A small CTC audio transcriber, trained from scratch.
Training: soap at rate 0.004, batches of 128.
Data: trained on short read English sentences (LibriTTS-R), 26041 training examples, 45.2 epochs.
Rows from block 6, named by matrix and row number. Rows with one number belong to one channel. Each number is 50 + 12 x the weight over its row's rms, rounded and kept within 0 to 99. All counts start at 0. After the name is the row's rms in percent of the matrix's.
# convs0: first width-5 conv (model.blocks.6.convs.0.weight, 288x192x5), inputs 0-11, a 5 kernel for each
# convs1: second width-5 conv (model.blocks.6.convs.1.weight, 288x288x5, transposed), outputs 0-11, a 5 kernel for each
convs0.26 108:48 33 51 52 58 55 42 46 58 41 44 40 45 47 48 35 46 33 44 42 42 44 56 47 39 64 36 63 40 55 57 60 53 50 43 47 39 41 62 60 74 42 25 43 36 57 45 37 45 30 39 60 46 35 36 34 51 74 36 42
convs1.26 104:32 38 55 60 33 38 64 34 37 63 57 44 27 60 38 45 62 62 40 47 42 39 63 46 43 52 50 63 53 34 48 51 20 47 60 40 47 46 59 46 28 37 46 39 63 49 44 57 56 49 43 62 48 57 46 31 42 67 32 36
convs0.27 102:54 42 46 68 69 42 24 41 38 36 64 44 46 70 41 21 65 56 60 71 42 59 46 37 46 62 62 57 40 50 60 48 54 48 32 35 51 45 31 64 49 50 58 54 45 64 56 69 58 36 57 47 63 39 48 52 41 58 52 52
convs1.27 101:48 33 58 40 45 51 58 50 66 33 56 51 43 64 53 42 27 29 53 69 70 45 64 56 60 47 57 56 47 74 68 58 39 36 64 57 56 30 46 47 53 57 51 60 48 60 60 37 37 54 57 49 43 38 44 60 70 59 41 59
convs0.28 100:37 65 57 56 62 48 29 55 51 54 43 58 50 33 63 64 60 47 67 57 43 73 58 18 45 70 45 46 29 46 28 23 83 55 62 55 28 50 95 45 65 50 32 55 42 69 52 60 37 53 47 48 47 52 65 57 49 52 52 51
convs1.28 104:49 43 42 68 55 55 61 45 48 52 39 45 44 66 76 26 69 64 55 46 45 46 66 45 46 54 44 75 41 41 56 71 27 50 54 49 64 37 48 37 52 81 42 74 54 51 65 46 62 61 59 51 42 60 54 59 44 50 52 64
convs0.29 100:55 55 53 76 39 51 44 49 57 40 50 45 45 52 37 49 55 57 73 57 58 31 21 49 54 58 39 32 49 38 74 60 56 53 52 48 43 70 44 41 39 49 52 54 60 62 27 54 40 46 36 31 57 58 62 46 25 32 51 60
convs1.29 101:48 31 36 72 75 30 61 52 48 43 58 58 46 61 46 52 52 52 58 64 33 73 41 53 48 40 54 53 83 35 64 51 48 44 42 54 59 50 13 57 34 35 54 67 47 60 33 54 61 42 42 59 72 57 35 37 56 49 63 75
convs0.30 101:33 18 51 57 50 42 44 55 40 55 70 42 40 48 44 35 58 50 63 43 44 60 39 44 64 34 35 54 70 84 52 40 59 47 49 84 47 42 29 37 26 46 23 49 62 57 33 62 57 68 80 37 50 34 35 44 54 58 53 32
convs1.30 100:39 51 53 60 47 40 52 47 49 39 46 58 53 42 59 56 49 58 61 49 59 56 53 39 43 59 44 46 41 52 68 73 41 62 42 31 63 33 34 72 21 58 37 40 42 53 43 47 34 37 46 87 46 37 64 30 57 54 55 51
convs0.31 102:40 46 65 40 59 61 52 61 46 60 44 33 54 55 34 74 73 53 47 61 76 52 32 41 57 58 46 67 50 56 49 56 54 45 37 48 56 60 63 39 50 51 57 53 40 43 52 72 51 62 48 70 54 46 39 41 51 55 58 57
convs1.31 102:61 44 59 70 56 48 46 51 51 47 58 49 56 77 63 37 53 51 40 55 58 64 48 72 41 62 49 62 56 54 31 51 53 46 59 54 45 32 70 67 63 37 66 54 48 49 61 38 58 54 31 82 52 54 42 56 59 66 46 48
convs0.32 094:54 49 34 66 48 22 25 54 48 44 57 63 48 47 38 72 40 64 52 33 42 53 47 72 46 49 43 27 47 20 44 58 22 47 70 55 66 65 42 65 64 50 58 55 60 54 11 54 79 58 25 39 64 42 47 69 66 42 64 43
convs1.32 096:34 52 40 39 55 34 57 62 52 56 40 66 57 58 44 39 56 57 47 40 43 31 40 35 43 41 36 71 45 11 59 44 53 52 51 39 43 59 53 45 59 59 21 49 40 74 57 61 42 31 62 51 48 18 45 50 50 77 49 34
convs0.33 096:52 62 54 62 43 23 40 31 50 44 49 35 48 47 57 38 47 50 42 45 54 57 50 66 73 50 33 58 52 64 43 41 41 40 43 54 36 58 53 45 42 53 55 37 66 54 49 52 51 24 53 32 35 56 23 53 75 40 33 66
convs1.33 095:65 41 54 36 43 49 47 58 52 26 70 65 80 47 44 37 44 55 46 52 23 57 31 62 53 62 67 73 50 61 49 26 46 69 44 64 66 47 62 49 49 35 27 32 37 60 58 53 45 72 45 45 44 36 22 21 63 40 29 31
convs0.34 094:39 52 38 40 54 79 52 50 35 61 35 32 36 57 60 77 51 57 56 73 59 56 62 45 45 32 52 44 57 42 55 54 40 61 67 29 52 42 33 73 49 53 51 39 72 33 46 71 40 49 42 42 62 50 76 59 43 63 45 25
convs1.34 089:63 39 48 56 37 51 64 60 45 44 60 37 49 44 42 66 72 67 36 57 48 51 68 60 62 56 67 40 59 45 45 48 63 49 53 73 47 47 39 40 55 43 68 56 42 40 52 55 56 40 47 47 43 53 34 32 33 42 57 57
convs0.35 103:48 46 34 39 46 63 38 63 56 58 49 37 65 63 39 45 52 50 45 35 67 19 22 83 33 44 35 58 51 35 31 40 56 48 63 51 54 50 47 45 47 55 41 61 52 54 59 48 39 48 43 38 43 31 43 46 57 69 31 67
convs1.35 103:56 55 43 47 44 53 47 49 60 52 69 29 40 65 49 48 57 51 50 52 26 71 45 36 47 30 37 69 28 25 35 70 25 70 41 49 49 41 84 35 56 45 50 42 42 46 63 29 48 54 35 40 61 77 37 54 44 63 55 82
convs0.36 104:45 55 34 28 49 53 62 44 59 72 56 75 51 57 43 58 37 48 48 40 67 47 75 57 64 28 66 53 53 58 49 56 44 39 45 38 44 16 48 46 61 66 55 62 28 23 28 79 54 64 28 46 44 47 52 41 39 43 38 53
convs1.36 097:65 42 57 41 40 44 67 68 61 51 47 29 56 48 36 58 35 37 48 59 55 67 49 55 52 52 58 63 34 60 64 54 46 60 39 58 43 56 62 40 56 47 41 29 62 49 52 31 47 46 51 46 38 36 54 64 46 48 53 63
convs0.37 098:38 46 53 52 46 57 46 58 52 37 27 45 55 49 61 60 51 47 58 29 27 22 75 80 59 55 65 72 58 78 62 68 47 38 52 27 42 71 62 46 37 50 44 41 42 52 49 46 43 40 33 63 49 37 47 52 44 58 60 57
convs1.37 095:51 49 52 69 54 61 62 39 38 34 71 66 71 45 32 49 35 38 43 53 47 41 62 38 39 51 49 45 56 57 46 50 48 40 57 46 37 49 09 32 66 39 33 58 49 53 45 41 53 54 34 34 38 59 85 55 54 41 41 27
convs0.38 095:40 38 31 35 44 59 50 39 57 37 62 47 45 48 46 35 55 48 56 32 49 89 25 37 53 61 65 71 38 58 63 52 69 71 51 60 54 57 66 83 47 56 59 69 65 49 42 42 47 35 29 46 57 53 48 41 61 51 39 46
convs1.38 097:54 26 50 45 50 42 56 54 42 53 78 55 54 23 49 59 48 60 56 48 55 59 53 55 62 51 49 27 30 46 59 37 62 75 60 58 49 31 60 46 48 70 38 39 40 49 51 55 51 53 48 32 38 42 48 47 39 32 58 54
convs0.39 093:54 43 53 25 46 40 54 42 34 38 47 45 55 44 51 64 59 43 47 35 37 38 54 40 59 59 37 62 66 90 63 54 71 51 45 27 53 25 50 59 60 58 56 37 45 36 67 45 39 54 57 49 45 38 40 51 44 52 38 49
convs1.39 092:47 60 54 56 38 39 43 45 45 36 42 39 45 44 60 45 36 30 37 52 29 34 21 29 46 58 37 51 51 79 50 54 32 37 34 51 57 54 43 51 37 37 59 64 45 40 55 52 54 52 52 48 38 48 50 65 38 32 39 26
convs0.40 100:56 46 44 27 43 58 51 31 40 36 74 32 40 51 37 26 32 42 47 46 53 66 52 37 79 50 41 55 62 43 57 44 65 46 41 51 47 34 42 40 49 75 40 38 56 47 64 49 49 50 67 53 57 62 55 41 59 62 48 54
convs1.40 097:66 38 47 43 58 65 51 56 35 20 53 40 44 78 47 52 58 55 46 46 40 55 66 40 58 48 71 45 68 40 58 52 60 64 65 51 56 58 46 64 36 41 42 46 42 42 58 58 55 60 38 61 56 55 52 54 34 53 55 33
convs0.41 096:49 65 57 35 42 54 53 30 56 45 60 41 52 68 52 44 44 62 52 40 50 57 45 42 44 52 59 47 61 49 39 66 51 48 44 55 50 50 47 60 41 46 59 67 66 61 36 45 40 53 30 60 46 58 33 37 62 39 47 46
convs1.41 095:29 60 66 60 60 55 54 51 27 37 56 59 57 62 39 72 65 55 67 54 43 48 43 49 53 45 46 34 48 54 62 35 47 44 56 23 33 62 42 49 18 39 45 58 52 53 48 36 48 48 67 57 50 64 63 42 31 49 58 23
convs0.42 100:61 55 63 50 52 39 66 38 57 34 43 45 62 62 55 61 38 20 55 57 35 52 37 53 48 64 40 46 53 50 54 48 72 42 38 72 49 37 62 29 55 62 65 25 49 43 52 42 58 48 31 57 40 37 59 27 48 45 57 48
convs1.42 101:37 54 66 56 46 59 60 47 40 51 32 41 71 45 36 58 65 69 69 47 75 65 63 46 69 74 53 54 56 48 32 44 41 52 54 54 51 56 53 62 47 52 47 68 45 53 43 57 45 58 61 68 45 60 67 54 46 44 39 38
convs0.43 103:35 29 60 64 61 45 67 57 27 47 44 48 66 58 66 45 49 38 42 51 55 30 45 46 60 55 64 65 47 80 45 73 39 69 78 30 57 60 59 46 42 56 60 33 54 39 46 54 60 58 35 66 50 45 47 42 58 48 35 17
convs1.43 102:39 64 62 64 18 53 44 60 56 44 57 36 58 37 34 50 47 54 58 33 53 51 46 46 61 31 49 63 68 52 60 56 63 58 47 74 61 37 37 46 68 75 39 59 67 49 50 47 51 61 52 51 48 59 57 60 59 47 58 55
convs0.44 100:41 51 55 57 61 43 38 43 39 69 62 46 42 50 48 61 59 60 50 26 63 57 57 45 49 38 52 37 33 44 48 41 66 45 42 56 57 47 49 58 48 69 41 67 44 49 49 36 36 60 49 60 41 34 49 55 31 36 33 40
convs1.44 097:48 54 56 40 51 50 54 69 60 59 46 50 47 50 28 45 47 50 51 48 62 51 54 76 57 59 56 43 53 53 45 46 57 53 53 43 52 56 39 50 45 87 37 49 74 57 48 43 48 51 36 53 57 52 61 69 49 37 43 46
convs0.45 103:61 64 68 24 55 46 54 47 34 56 57 41 54 46 60 64 45 49 62 39 76 32 49 36 49 46 50 54 49 48 64 54 46 48 33 39 38 44 37 38 50 60 67 41 50 28 48 48 52 40 53 34 49 45 69 39 38 37 68 73
convs1.45 104:62 49 54 45 68 51 49 46 45 27 42 45 58 64 83 49 53 37 48 58 60 70 47 39 30 50 43 57 52 71 24 41 47 49 40 33 59 43 60 37 39 67 64 52 60 58 50 59 50 63 27 51 54 42 47 49 50 30 60 56
convs0.46 096:46 65 48 46 46 50 40 49 32 45 47 42 81 69 49 27 31 43 39 38 64 51 29 66 48 52 53 59 48 76 63 65 58 66 57 55 38 48 45 47 50 40 62 55 57 57 31 57 66 45 66 43 71 74 40 69 54 60 52 49
convs1.46 096:45 38 41 33 47 52 48 43 51 45 64 50 42 41 61 42 56 37 43 45 55 64 64 47 47 64 53 59 43 51 63 60 52 66 53 45 47 52 63 66 38 49 54 41 75 46 58 47 48 51 55 45 58 72 57 81 50 57 57 47
convs0.47 105:41 43 41 50 50 48 44 57 50 50 42 46 42 49 58 71 46 57 37 65 50 30 51 83 40 54 61 63 51 53 69 48 70 56 54 46 67 69 60 49 39 42 51 48 55 26 41 50 55 47 66 57 29 70 37 44 42 41 37 53
convs1.47 105:55 39 47 40 44 57 43 47 66 34 53 39 42 49 90 39 42 62 55 51 59 44 50 47 51 45 56 49 50 46 36 35 50 38 64 49 36 65 66 54 63 44 76 55 60 56 42 61 44 61 51 34 21 30 23 37 40 58 77 32
convs0.48 100:48 72 49 59 63 39 49 41 54 43 68 48 47 29 38 52 44 49 58 55 40 55 24 49 49 43 38 46 32 45 77 56 52 45 37 86 37 48 42 35 41 45 62 60 85 48 42 42 51 39 63 56 58 57 70 47 32 43 42 58
convs1.48 102:59 57 57 56 57 44 54 47 47 48 42 28 42 57 54 61 34 54 50 57 53 50 41 36 40 42 70 44 61 74 54 30 57 35 46 48 67 79 45 53 38 45 29 48 51 43 41 56 31 50 21 46 48 49 71 46 51 58 33 34
convs0.49 095:40 36 54 42 51 54 44 47 43 55 56 66 60 49 59 40 51 54 46 42 27 36 59 52 61 76 56 72 45 49 61 63 31 31 63 70 64 32 42 46 51 58 47 67 35 69 57 63 38 48 68 48 47 43 26 70 61 42 48 49
convs1.49 092:49 54 66 67 58 54 51 69 58 59 60 53 54 55 47 48 49 46 46 49 47 39 43 65 39 54 38 32 41 45 33 60 46 30 55 36 59 48 54 37 45 51 39 35 45 63 41 48 40 49 65 48 42 45 50 66 43 52 45 50
convs0.50 098:32 39 55 64 47 72 54 46 44 41 54 71 56 43 53 43 39 43 44 45 43 50 34 71 47 48 44 49 59 55 45 55 59 34 43 55 42 49 62 55 50 42 56 27 58 37 47 62 57 62 33 50 51 43 44 52 60 47 40 40
convs1.50 096:49 35 55 57 36 32 38 45 52 46 31 54 46 45 62 48 48 45 43 50 62 37 69 48 67 70 56 63 53 43 63 58 55 61 59 33 44 41 51 54 33 41 22 36 69 45 53 46 63 59 48 50 49 74 54 41 69 74 47 49
convs0.51 105:52 38 69 50 62 63 43 56 23 38 40 59 59 56 43 38 68 63 48 51 66 52 35 52 32 44 50 40 43 40 27 44 57 41 75 33 29 52 48 39 58 25 42 47 29 40 69 37 55 57 62 42 59 43 67 55 44 56 48 41
convs1.51 102:73 57 48 57 47 60 59 60 50 58 62 49 34 44 40 45 67 57 38 39 51 62 79 37 49 52 61 48 53 44 58 37 60 50 49 54 37 52 49 57 55 34 83 26 40 47 65 77 37 45 64 55 53 56 50 67 69 47 42 46