config = dict(
    model='CTC audio transcriber',
    dataset='short read English sentences (LibriTTS-R)',
    train_examples=26041,
    time_shift_ms=50,
    n_mels=80,
    hop_length=160,
    input='log_mel',
    spec_augment=False,
    win_length=400,
    tokenizer='char',
    vocab_size=32,
    arch='jasper',
    norm='batchnorm',
    activation='relu',
    channel_attention='eca',
    depths=[2, 4, 4],
    kernel_size=5,
    stem='single',
    widths=[128, 192, 288],
    init='xavier_uniform',
    residual_init='zero_last',
    optimizer='soap',
    beta2=0.95,
    lr=0.004,
    beta1=0.9,
    shampoo_beta=0.95,
    eps=1e-08,
    precondition_frequency=25,
    max_precond_dim=1024,
    merge_dims=False,
    one_sided=False,
    adamw_lr_other_params=0.00088,
    steps=9200,
    batch_size=128,
    epochs=45.2,
    lr_schedule='cosine',
    final_lr_fraction=0.1,
    warmup_steps=460,
    weight_decay=0.2,
    adamw_weight_decay_other_params=0.05,
)
Rows from block 2 of a small CTC audio transcriber, named by matrix and row number. Rows with one number belong to one channel. Each number is 50 + 12 x the weight over its row's rms, rounded and kept within 0 to 99. All counts start at 0. After the name is the row's rms in percent of the matrix's.
After each channel's rows are labels from the 100 clips, of 14976, where the channel reaches its highest value: "responds to" is what is common among them. Only what is clearly more common there than usual is listed. The data: short read English sentences (LibriTTS-R). In brackets: how many of the 100.
# convs0: first width-5 conv (model.blocks.2.convs.0.weight, 192x128x5, each kernel summed), inputs 0-127
# convs1: second width-5 conv (model.blocks.2.convs.1.weight, 192x192x5, transposed, each kernel summed), outputs 0-95

convs0.68 097:48 54 57 56 58 60 23 44 49 42 50 66 55 49 41 60 57 70 40 40 55 42 57 41 58 34 54 50 62 52 50 50 68 51 74 35 36 57 42 67 47 51 53 63 56 68 46 51 57 64 44 56 70 56 54 47 55 46 25 52 71 33 60 50 67 36 58 57 71 43 40 64 46 55 39 49 45 66 55 58 44 60 78 47 34 66 52 83 37 49 55 58 79 71 58 49 36 37 51 53 43 53 28 60 47 34 39 28 31 39 52 48 63 42 39 47 60 51 29 38 37 28 56 55 45 70 69 46
convs1.68 084:45 71 49 52 47 55 60 31 52 28 42 42 36 62 74 43 51 46 55 62 39 60 62 47 49 61 47 64 64 49 51 58 67 48 37 62 54 61 56 52 53 63 47 46 42 48 40 41 55 26 48 47 43 58 42 44 28 60 72 58 65 56 63 59 59 54 54 58 52 48 37 55 62 27 54 40 34 49 53 63 48 58 42 37 50 53 51 83 50 46 44 50 51 32 49 39
responds to: voice: female (83)

convs0.55 095:80 58 49 49 58 63 48 53 37 44 39 36 43 55 41 46 45 42 69 41 54 66 47 56 61 62 32 53 41 61 68 29 56 68 47 55 65 61 54 58 58 52 50 27 50 60 38 39 52 66 57 29 46 47 58 65 65 36 54 59 28 48 50 45 42 52 58 40 33 45 45 28 44 55 67 30 39 21 45 53 70 58 47 36 64 59 56 47 50 85 57 53 47 59 32 52 60 54 50 69 67 32 73 49 47 55 71 40 38 35 37 46 52 45 62 56 32 56 49 37 61 52 62 38 53 23 66 50
convs1.55 107:39 49 70 59 53 52 57 41 43 52 77 62 66 51 22 45 42 44 70 67 33 40 44 47 45 49 43 55 48 41 27 37 40 54 37 45 44 33 57 46 50 84 45 69 64 47 58 33 40 36 55 21 51 48 67 61 64 44 37 53 54 53 47 42 45 47 49 49 54 63 61 40 57 36 61 75 47 48 63 76 42 42 66 46 48 44 23 36 59 35 41 46 52 37 50 51
responds to: the word "i" (72)

convs0.18 114:53 54 70 65 55 65 47 32 29 41 59 69 67 37 29 69 61 49 21 37 28 63 63 58 45 51 43 23 48 43 48 61 54 49 44 67 42 31 49 47 58 55 45 40 44 48 34 64 59 55 64 50 50 57 49 58 54 65 40 31 50 70 42 38 45 72 64 50 72 53 50 38 40 31 61 49 49 46 28 51 29 50 33 48 53 69 63 49 57 37 55 59 40 51 48 54 42 36 58 34 45 44 42 43 42 53 50 45 62 81 56 54 74 49 83 44 58 53 46 41 52 66 46 33 43 55 46 64
convs1.18 091:51 27 47 58 39 49 58 48 30 55 41 47 33 49 59 70 57 44 34 42 53 45 52 47 54 59 37 35 51 48 35 35 57 56 53 60 42 43 61 52 57 52 53 47 58 52 56 44 58 63 54 65 45 28 65 42 40 39 49 78 54 66 63 59 30 66 37 52 42 52 61 45 44 40 63 53 52 46 61 48 39 35 31 43 48 30 49 42 57 60 32 38 58 38 37 57
responds to: voice: male (83)

convs0.47 091:54 39 42 63 27 29 43 52 47 48 67 52 60 68 85 51 66 37 37 50 59 48 41 43 40 50 59 78 58 68 56 49 52 71 64 35 52 38 52 52 52 44 39 31 47 50 27 48 43 53 46 34 40 49 50 60 48 57 66 56 39 40 51 38 52 51 42 70 39 52 67 31 55 48 60 50 29 25 57 45 41 75 55 56 54 43 81 72 36 52 49 58 51 35 44 34 53 49 44 47 32 42 48 61 55 53 60 47 32 41 60 38 75 43 40 69 49 61 59 75 48 36 41 46 59 38 64 54
convs1.47 105:61 42 60 62 47 48 46 65 41 44 45 78 54 62 26 56 45 50 46 47 52 40 73 41 32 40 78 46 66 43 41 67 60 45 54 47 36 45 43 69 53 58 55 55 57 55 57 22 57 36 55 48 34 41 64 69 36 48 53 51 39 62 44 45 42 37 44 48 59 44 50 41 49 42 41 72 43 51 42 49 54 58 66 36 42 66 44 30 46 31 48 68 45 28 46 33
responds to: voice: female (86)

convs0.178 098:47 46 42 54 54 51 51 60 46 29 47 24 47 37 46 56 34 38 57 55 74 46 53 42 48 57 34 60 51 34 47 19 70 46 57 64 48 45 34 63 71 48 55 48 56 40 54 33 34 77 44 51 53 46 71 52 70 39 39 29 53 71 59 63 42 55 52 62 47 48 39 34 21 42 52 42 49 54 48 42 58 55 59 41 47 48 46 58 43 55 54 54 46 51 68 51 42 60 44 24 63 66 53 37 60 53 63 42 39 29 54 66 63 55 46 48 43 59 69 68 53 62 67 76 29 34 32 27
convs1.178 096:50 34 43 46 31 62 44 51 62 45 78 57 48 51 53 41 41 58 46 30 42 57 40 54 75 35 39 29 51 43 63 74 64 51 47 27 43 60 55 41 60 58 33 72 47 47 20 52 41 45 46 33 56 53 50 67 61 55 27 40 45 39 24 57 23 66 60 56 36 70 56 48 32 34 31 70 60 50 48 51 55 58 63 39 44 38 74 62 39 33 42 42 56 44 33 42
responds to: the word "i" (40)

convs0.162 104:32 53 87 53 53 21 43 63 57 41 77 52 50 60 47 61 51 37 30 52 30 37 68 54 37 70 57 51 58 57 64 40 45 55 23 46 43 66 52 55 31 60 69 71 53 44 70 32 38 51 57 44 36 64 22 55 67 43 53 62 56 61 41 57 49 57 49 56 47 48 58 52 54 49 31 49 53 04 54 50 29 68 42 64 52 44 46 56 58 54 52 25 49 42 54 45 63 50 42 63 62 49 57 55 47 43 47 52 50 56 44 54 55 40 69 57 44 53 66 52 45 51 48 46 44 62 52 34
convs1.162 087:40 65 51 50 42 41 27 50 48 56 36 60 65 64 48 61 54 40 41 55 65 89 55 27 47 45 74 50 52 55 27 51 30 35 37 50 55 56 43 29 56 23 39 59 33 38 40 44 50 50 53 41 59 55 47 46 43 61 70 52 62 76 37 47 36 50 56 44 32 40 48 71 53 61 59 49 60 38 59 57 72 59 51 43 79 49 60 54 63 53 27 42 34 42 35 60
responds to: voice: male (80)

convs0.177 117:61 47 64 45 46 38 34 79 50 53 65 68 44 33 66 64 62 45 57 43 44 47 56 59 39 54 55 67 68 57 48 56 66 53 52 56 57 53 48 68 56 35 54 36 46 42 30 66 68 36 42 56 66 46 44 49 44 71 44 56 43 26 56 41 50 15 47 44 49 39 39 50 50 71 53 65 50 50 46 45 57 37 49 51 51 66 55 48 59 44 40 57 45 39 17 54 46 32 60 45 71 45 68 33 38 36 55 55 62 53 57 50 68 45 29 58 52 59 47 40 51 49 51 35 79 85 31 44
convs1.177 098:55 28 34 58 47 54 38 65 43 58 67 48 50 47 43 62 32 54 38 23 48 69 38 33 58 58 67 55 48 44 56 44 50 48 64 61 50 46 57 59 57 42 45 49 50 53 38 50 42 63 48 59 54 20 80 33 39 43 45 27 68 48 33 66 65 55 58 47 68 36 74 59 53 65 50 45 48 57 46 60 51 59 30 42 35 49 54 57 40 65 64 38 54 50 48 47
responds to: voice: female (93)

convs0.119 117:41 45 39 61 42 53 41 21 43 37 35 57 60 58 12 29 55 41 29 47 54 56 54 43 45 65 37 53 48 54 65 64 31 38 41 55 53 48 47 64 64 49 64 49 61 46 64 68 50 44 35 58 68 35 38 54 41 59 57 35 25 60 46 30 59 49 40 63 64 61 68 55 56 50 50 56 48 69 53 46 47 44 45 36 65 70 54 48 53 66 62 68 47 57 43 53 37 63 77 36 16 40 44 59 47 60 66 38 70 57 42 33 62 55 61 39 54 29 50 52 47 56 46 56 43 64 52 57
convs1.119 092:69 26 66 39 56 26 58 32 50 43 60 64 51 51 22 68 47 40 67 49 44 53 71 58 55 73 80 39 67 61 38 64 47 65 48 35 25 31 57 50 63 37 39 36 53 67 64 52 56 46 44 41 55 65 21 56 30 58 51 30 50 43 51 78 67 39 41 42 45 48 59 64 53 52 47 39 58 70 57 55 58 40 45 56 65 51 61 51 51 56 52 68 34 65 38 44
responds to: voice: male (97)

convs0.125 089:49 45 60 37 38 22 62 49 37 37 45 35 45 50 57 54 41 54 57 52 55 35 44 34 61 70 55 65 50 56 35 48 42 55 46 63 32 46 62 63 46 61 53 42 55 38 53 38 59 57 54 53 24 53 37 43 54 50 44 45 38 51 68 34 52 36 48 82 34 65 59 61 56 47 53 65 57 42 40 48 65 76 55 57 30 42 62 42 40 50 39 51 51 73 57 84 62 35 53 37 47 34 58 57 49 53 49 26 43 74 26 42 41 33 57 50 66 28 46 58 66 55 48 64 54 62 73 58
convs1.125 098:48 60 59 44 42 45 54 50 44 61 51 49 51 52 48 52 67 45 54 23 79 57 38 43 36 36 56 31 54 49 43 38 47 26 54 50 55 45 34 45 57 38 66 47 57 64 60 57 36 55 47 41 48 69 54 36 56 35 59 59 48 52 41 33 44 75 65 53 47 65 60 47 52 27 59 71 53 46 39 39 35 54 32 43 56 31 61 43 50 48 57 46 55 57 65 32
responds to: voice: male (72)

convs0.185 096:60 34 37 54 67 55 52 81 40 52 50 64 25 54 48 44 38 56 41 50 65 35 39 42 63 48 50 56 55 50 48 52 47 42 46 42 53 52 59 74 56 57 70 32 71 39 49 44 57 76 56 65 32 49 28 43 43 60 39 37 70 40 47 48 49 40 51 49 53 62 71 61 38 67 41 50 60 36 61 36 59 52 53 33 45 57 66 49 58 12 46 37 46 67 60 56 46 41 78 38 45 59 69 68 60 28 46 33 61 41 44 36 51 40 47 25 55 41 51 48 52 65 50 49 66 54 36 44
convs1.185 102:42 64 38 23 48 70 42 53 49 62 36 54 62 53 55 36 42 42 44 50 58 50 52 61 46 46 45 51 45 30 47 50 37 59 59 47 53 50 44 44 31 27 72 74 38 52 72 35 56 31 69 43 47 44 49 63 53 59 44 45 52 37 37 46 47 44 46 43 43 51 54 53 42 56 51 80 52 56 39 60 35 39 43 49 55 71 61 70 32 43 42 56 42 44 68 53
responds to: voice: female (89)

convs0.105 108:46 45 36 66 50 59 22 54 62 52 53 55 52 68 26 56 34 30 38 34 55 49 31 43 42 34 37 76 70 42 43 54 43 58 65 58 60 27 58 29 57 57 51 60 66 40 38 20 62 77 67 44 52 45 44 40 53 45 62 50 50 45 51 55 50 58 64 34 38 51 48 60 44 62 58 56 62 60 39 57 45 51 55 57 52 46 36 47 42 47 60 16 37 57 52 49 63 49 56 39 79 34 35 54 59 66 62 61 43 58 52 63 44 43 65 54 45 40 50 35 72 49 44 68 50 34 60 63
convs1.105 110:50 44 52 28 25 56 67 26 32 32 48 45 46 65 68 58 39 38 53 34 50 57 54 43 54 46 43 53 55 47 76 48 61 49 54 54 69 36 70 60 80 59 59 38 27 33 44 64 32 55 63 56 59 56 63 33 55 50 41 44 32 63 43 46 67 61 27 62 61 61 37 44 43 53 63 34 53 59 39 53 65 53 56 52 61 67 46 51 44 69 40 52 61 54 34 54
responds to: voice: male (80)

convs0.75 118:56 42 45 68 38 38 37 36 41 50 38 33 60 38 27 52 43 50 39 47 30 34 74 54 61 58 27 59 67 45 39 37 81 51 43 40 54 48 53 52 43 60 56 54 55 57 58 67 60 66 50 40 50 48 55 48 60 41 79 44 50 61 41 58 67 32 70 25 51 36 41 62 49 37 53 50 46 39 61 26 44 60 33 53 36 30 51 60 48 72 39 45 53 67 42 52 55 59 51 35 43 50 58 54 48 35 68 40 68 48 49 35 48 36 28 65 47 37 63 42 71 48 21 48 52 51 57 54
convs1.75 104:59 37 50 46 36 49 46 53 31 40 50 41 34 49 42 44 61 56 45 51 58 40 48 64 65 63 60 65 56 30 45 37 49 32 61 46 33 43 29 37 68 70 43 54 65 64 43 63 71 63 40 37 44 26 53 69 55 52 58 43 44 68 49 80 66 70 57 57 52 23 55 56 54 49 63 64 41 62 69 80 46 40 51 56 47 41 52 57 26 60 38 41 54 39 57 65
responds to: voice: male (92)

convs0.149 093:50 40 54 64 47 76 41 47 43 57 80 59 52 32 30 61 55 31 46 55 54 51 29 64 48 65 57 48 61 40 63 28 47 29 56 31 53 57 37 45 61 52 56 43 49 41 31 55 46 32 36 39 40 52 42 44 43 41 44 59 21 51 64 51 51 28 59 55 18 71 53 63 58 42 54 59 32 54 41 67 52 61 66 52 23 48 48 51 48 47 58 81 67 30 42 45 58 58 53 51 65 65 40 67 62 40 57 53 49 46 58 55 35 59 42 76 53 38 54 57 54 53 56 57 41 58 63 51
convs1.149 089:44 38 53 35 49 58 52 51 50 50 43 43 46 23 39 31 61 53 57 40 68 33 66 22 41 52 48 55 45 35 30 65 35 72 61 42 39 56 49 42 53 63 47 35 56 36 51 68 43 65 34 49 43 55 58 44 61 52 55 55 55 57 40 40 32 41 30 44 50 68 35 51 60 73 53 12 40 41 48 72 34 35 45 63 23 49 42 44 35 44 52 39 36 51 56 72
responds to: voice: male (94)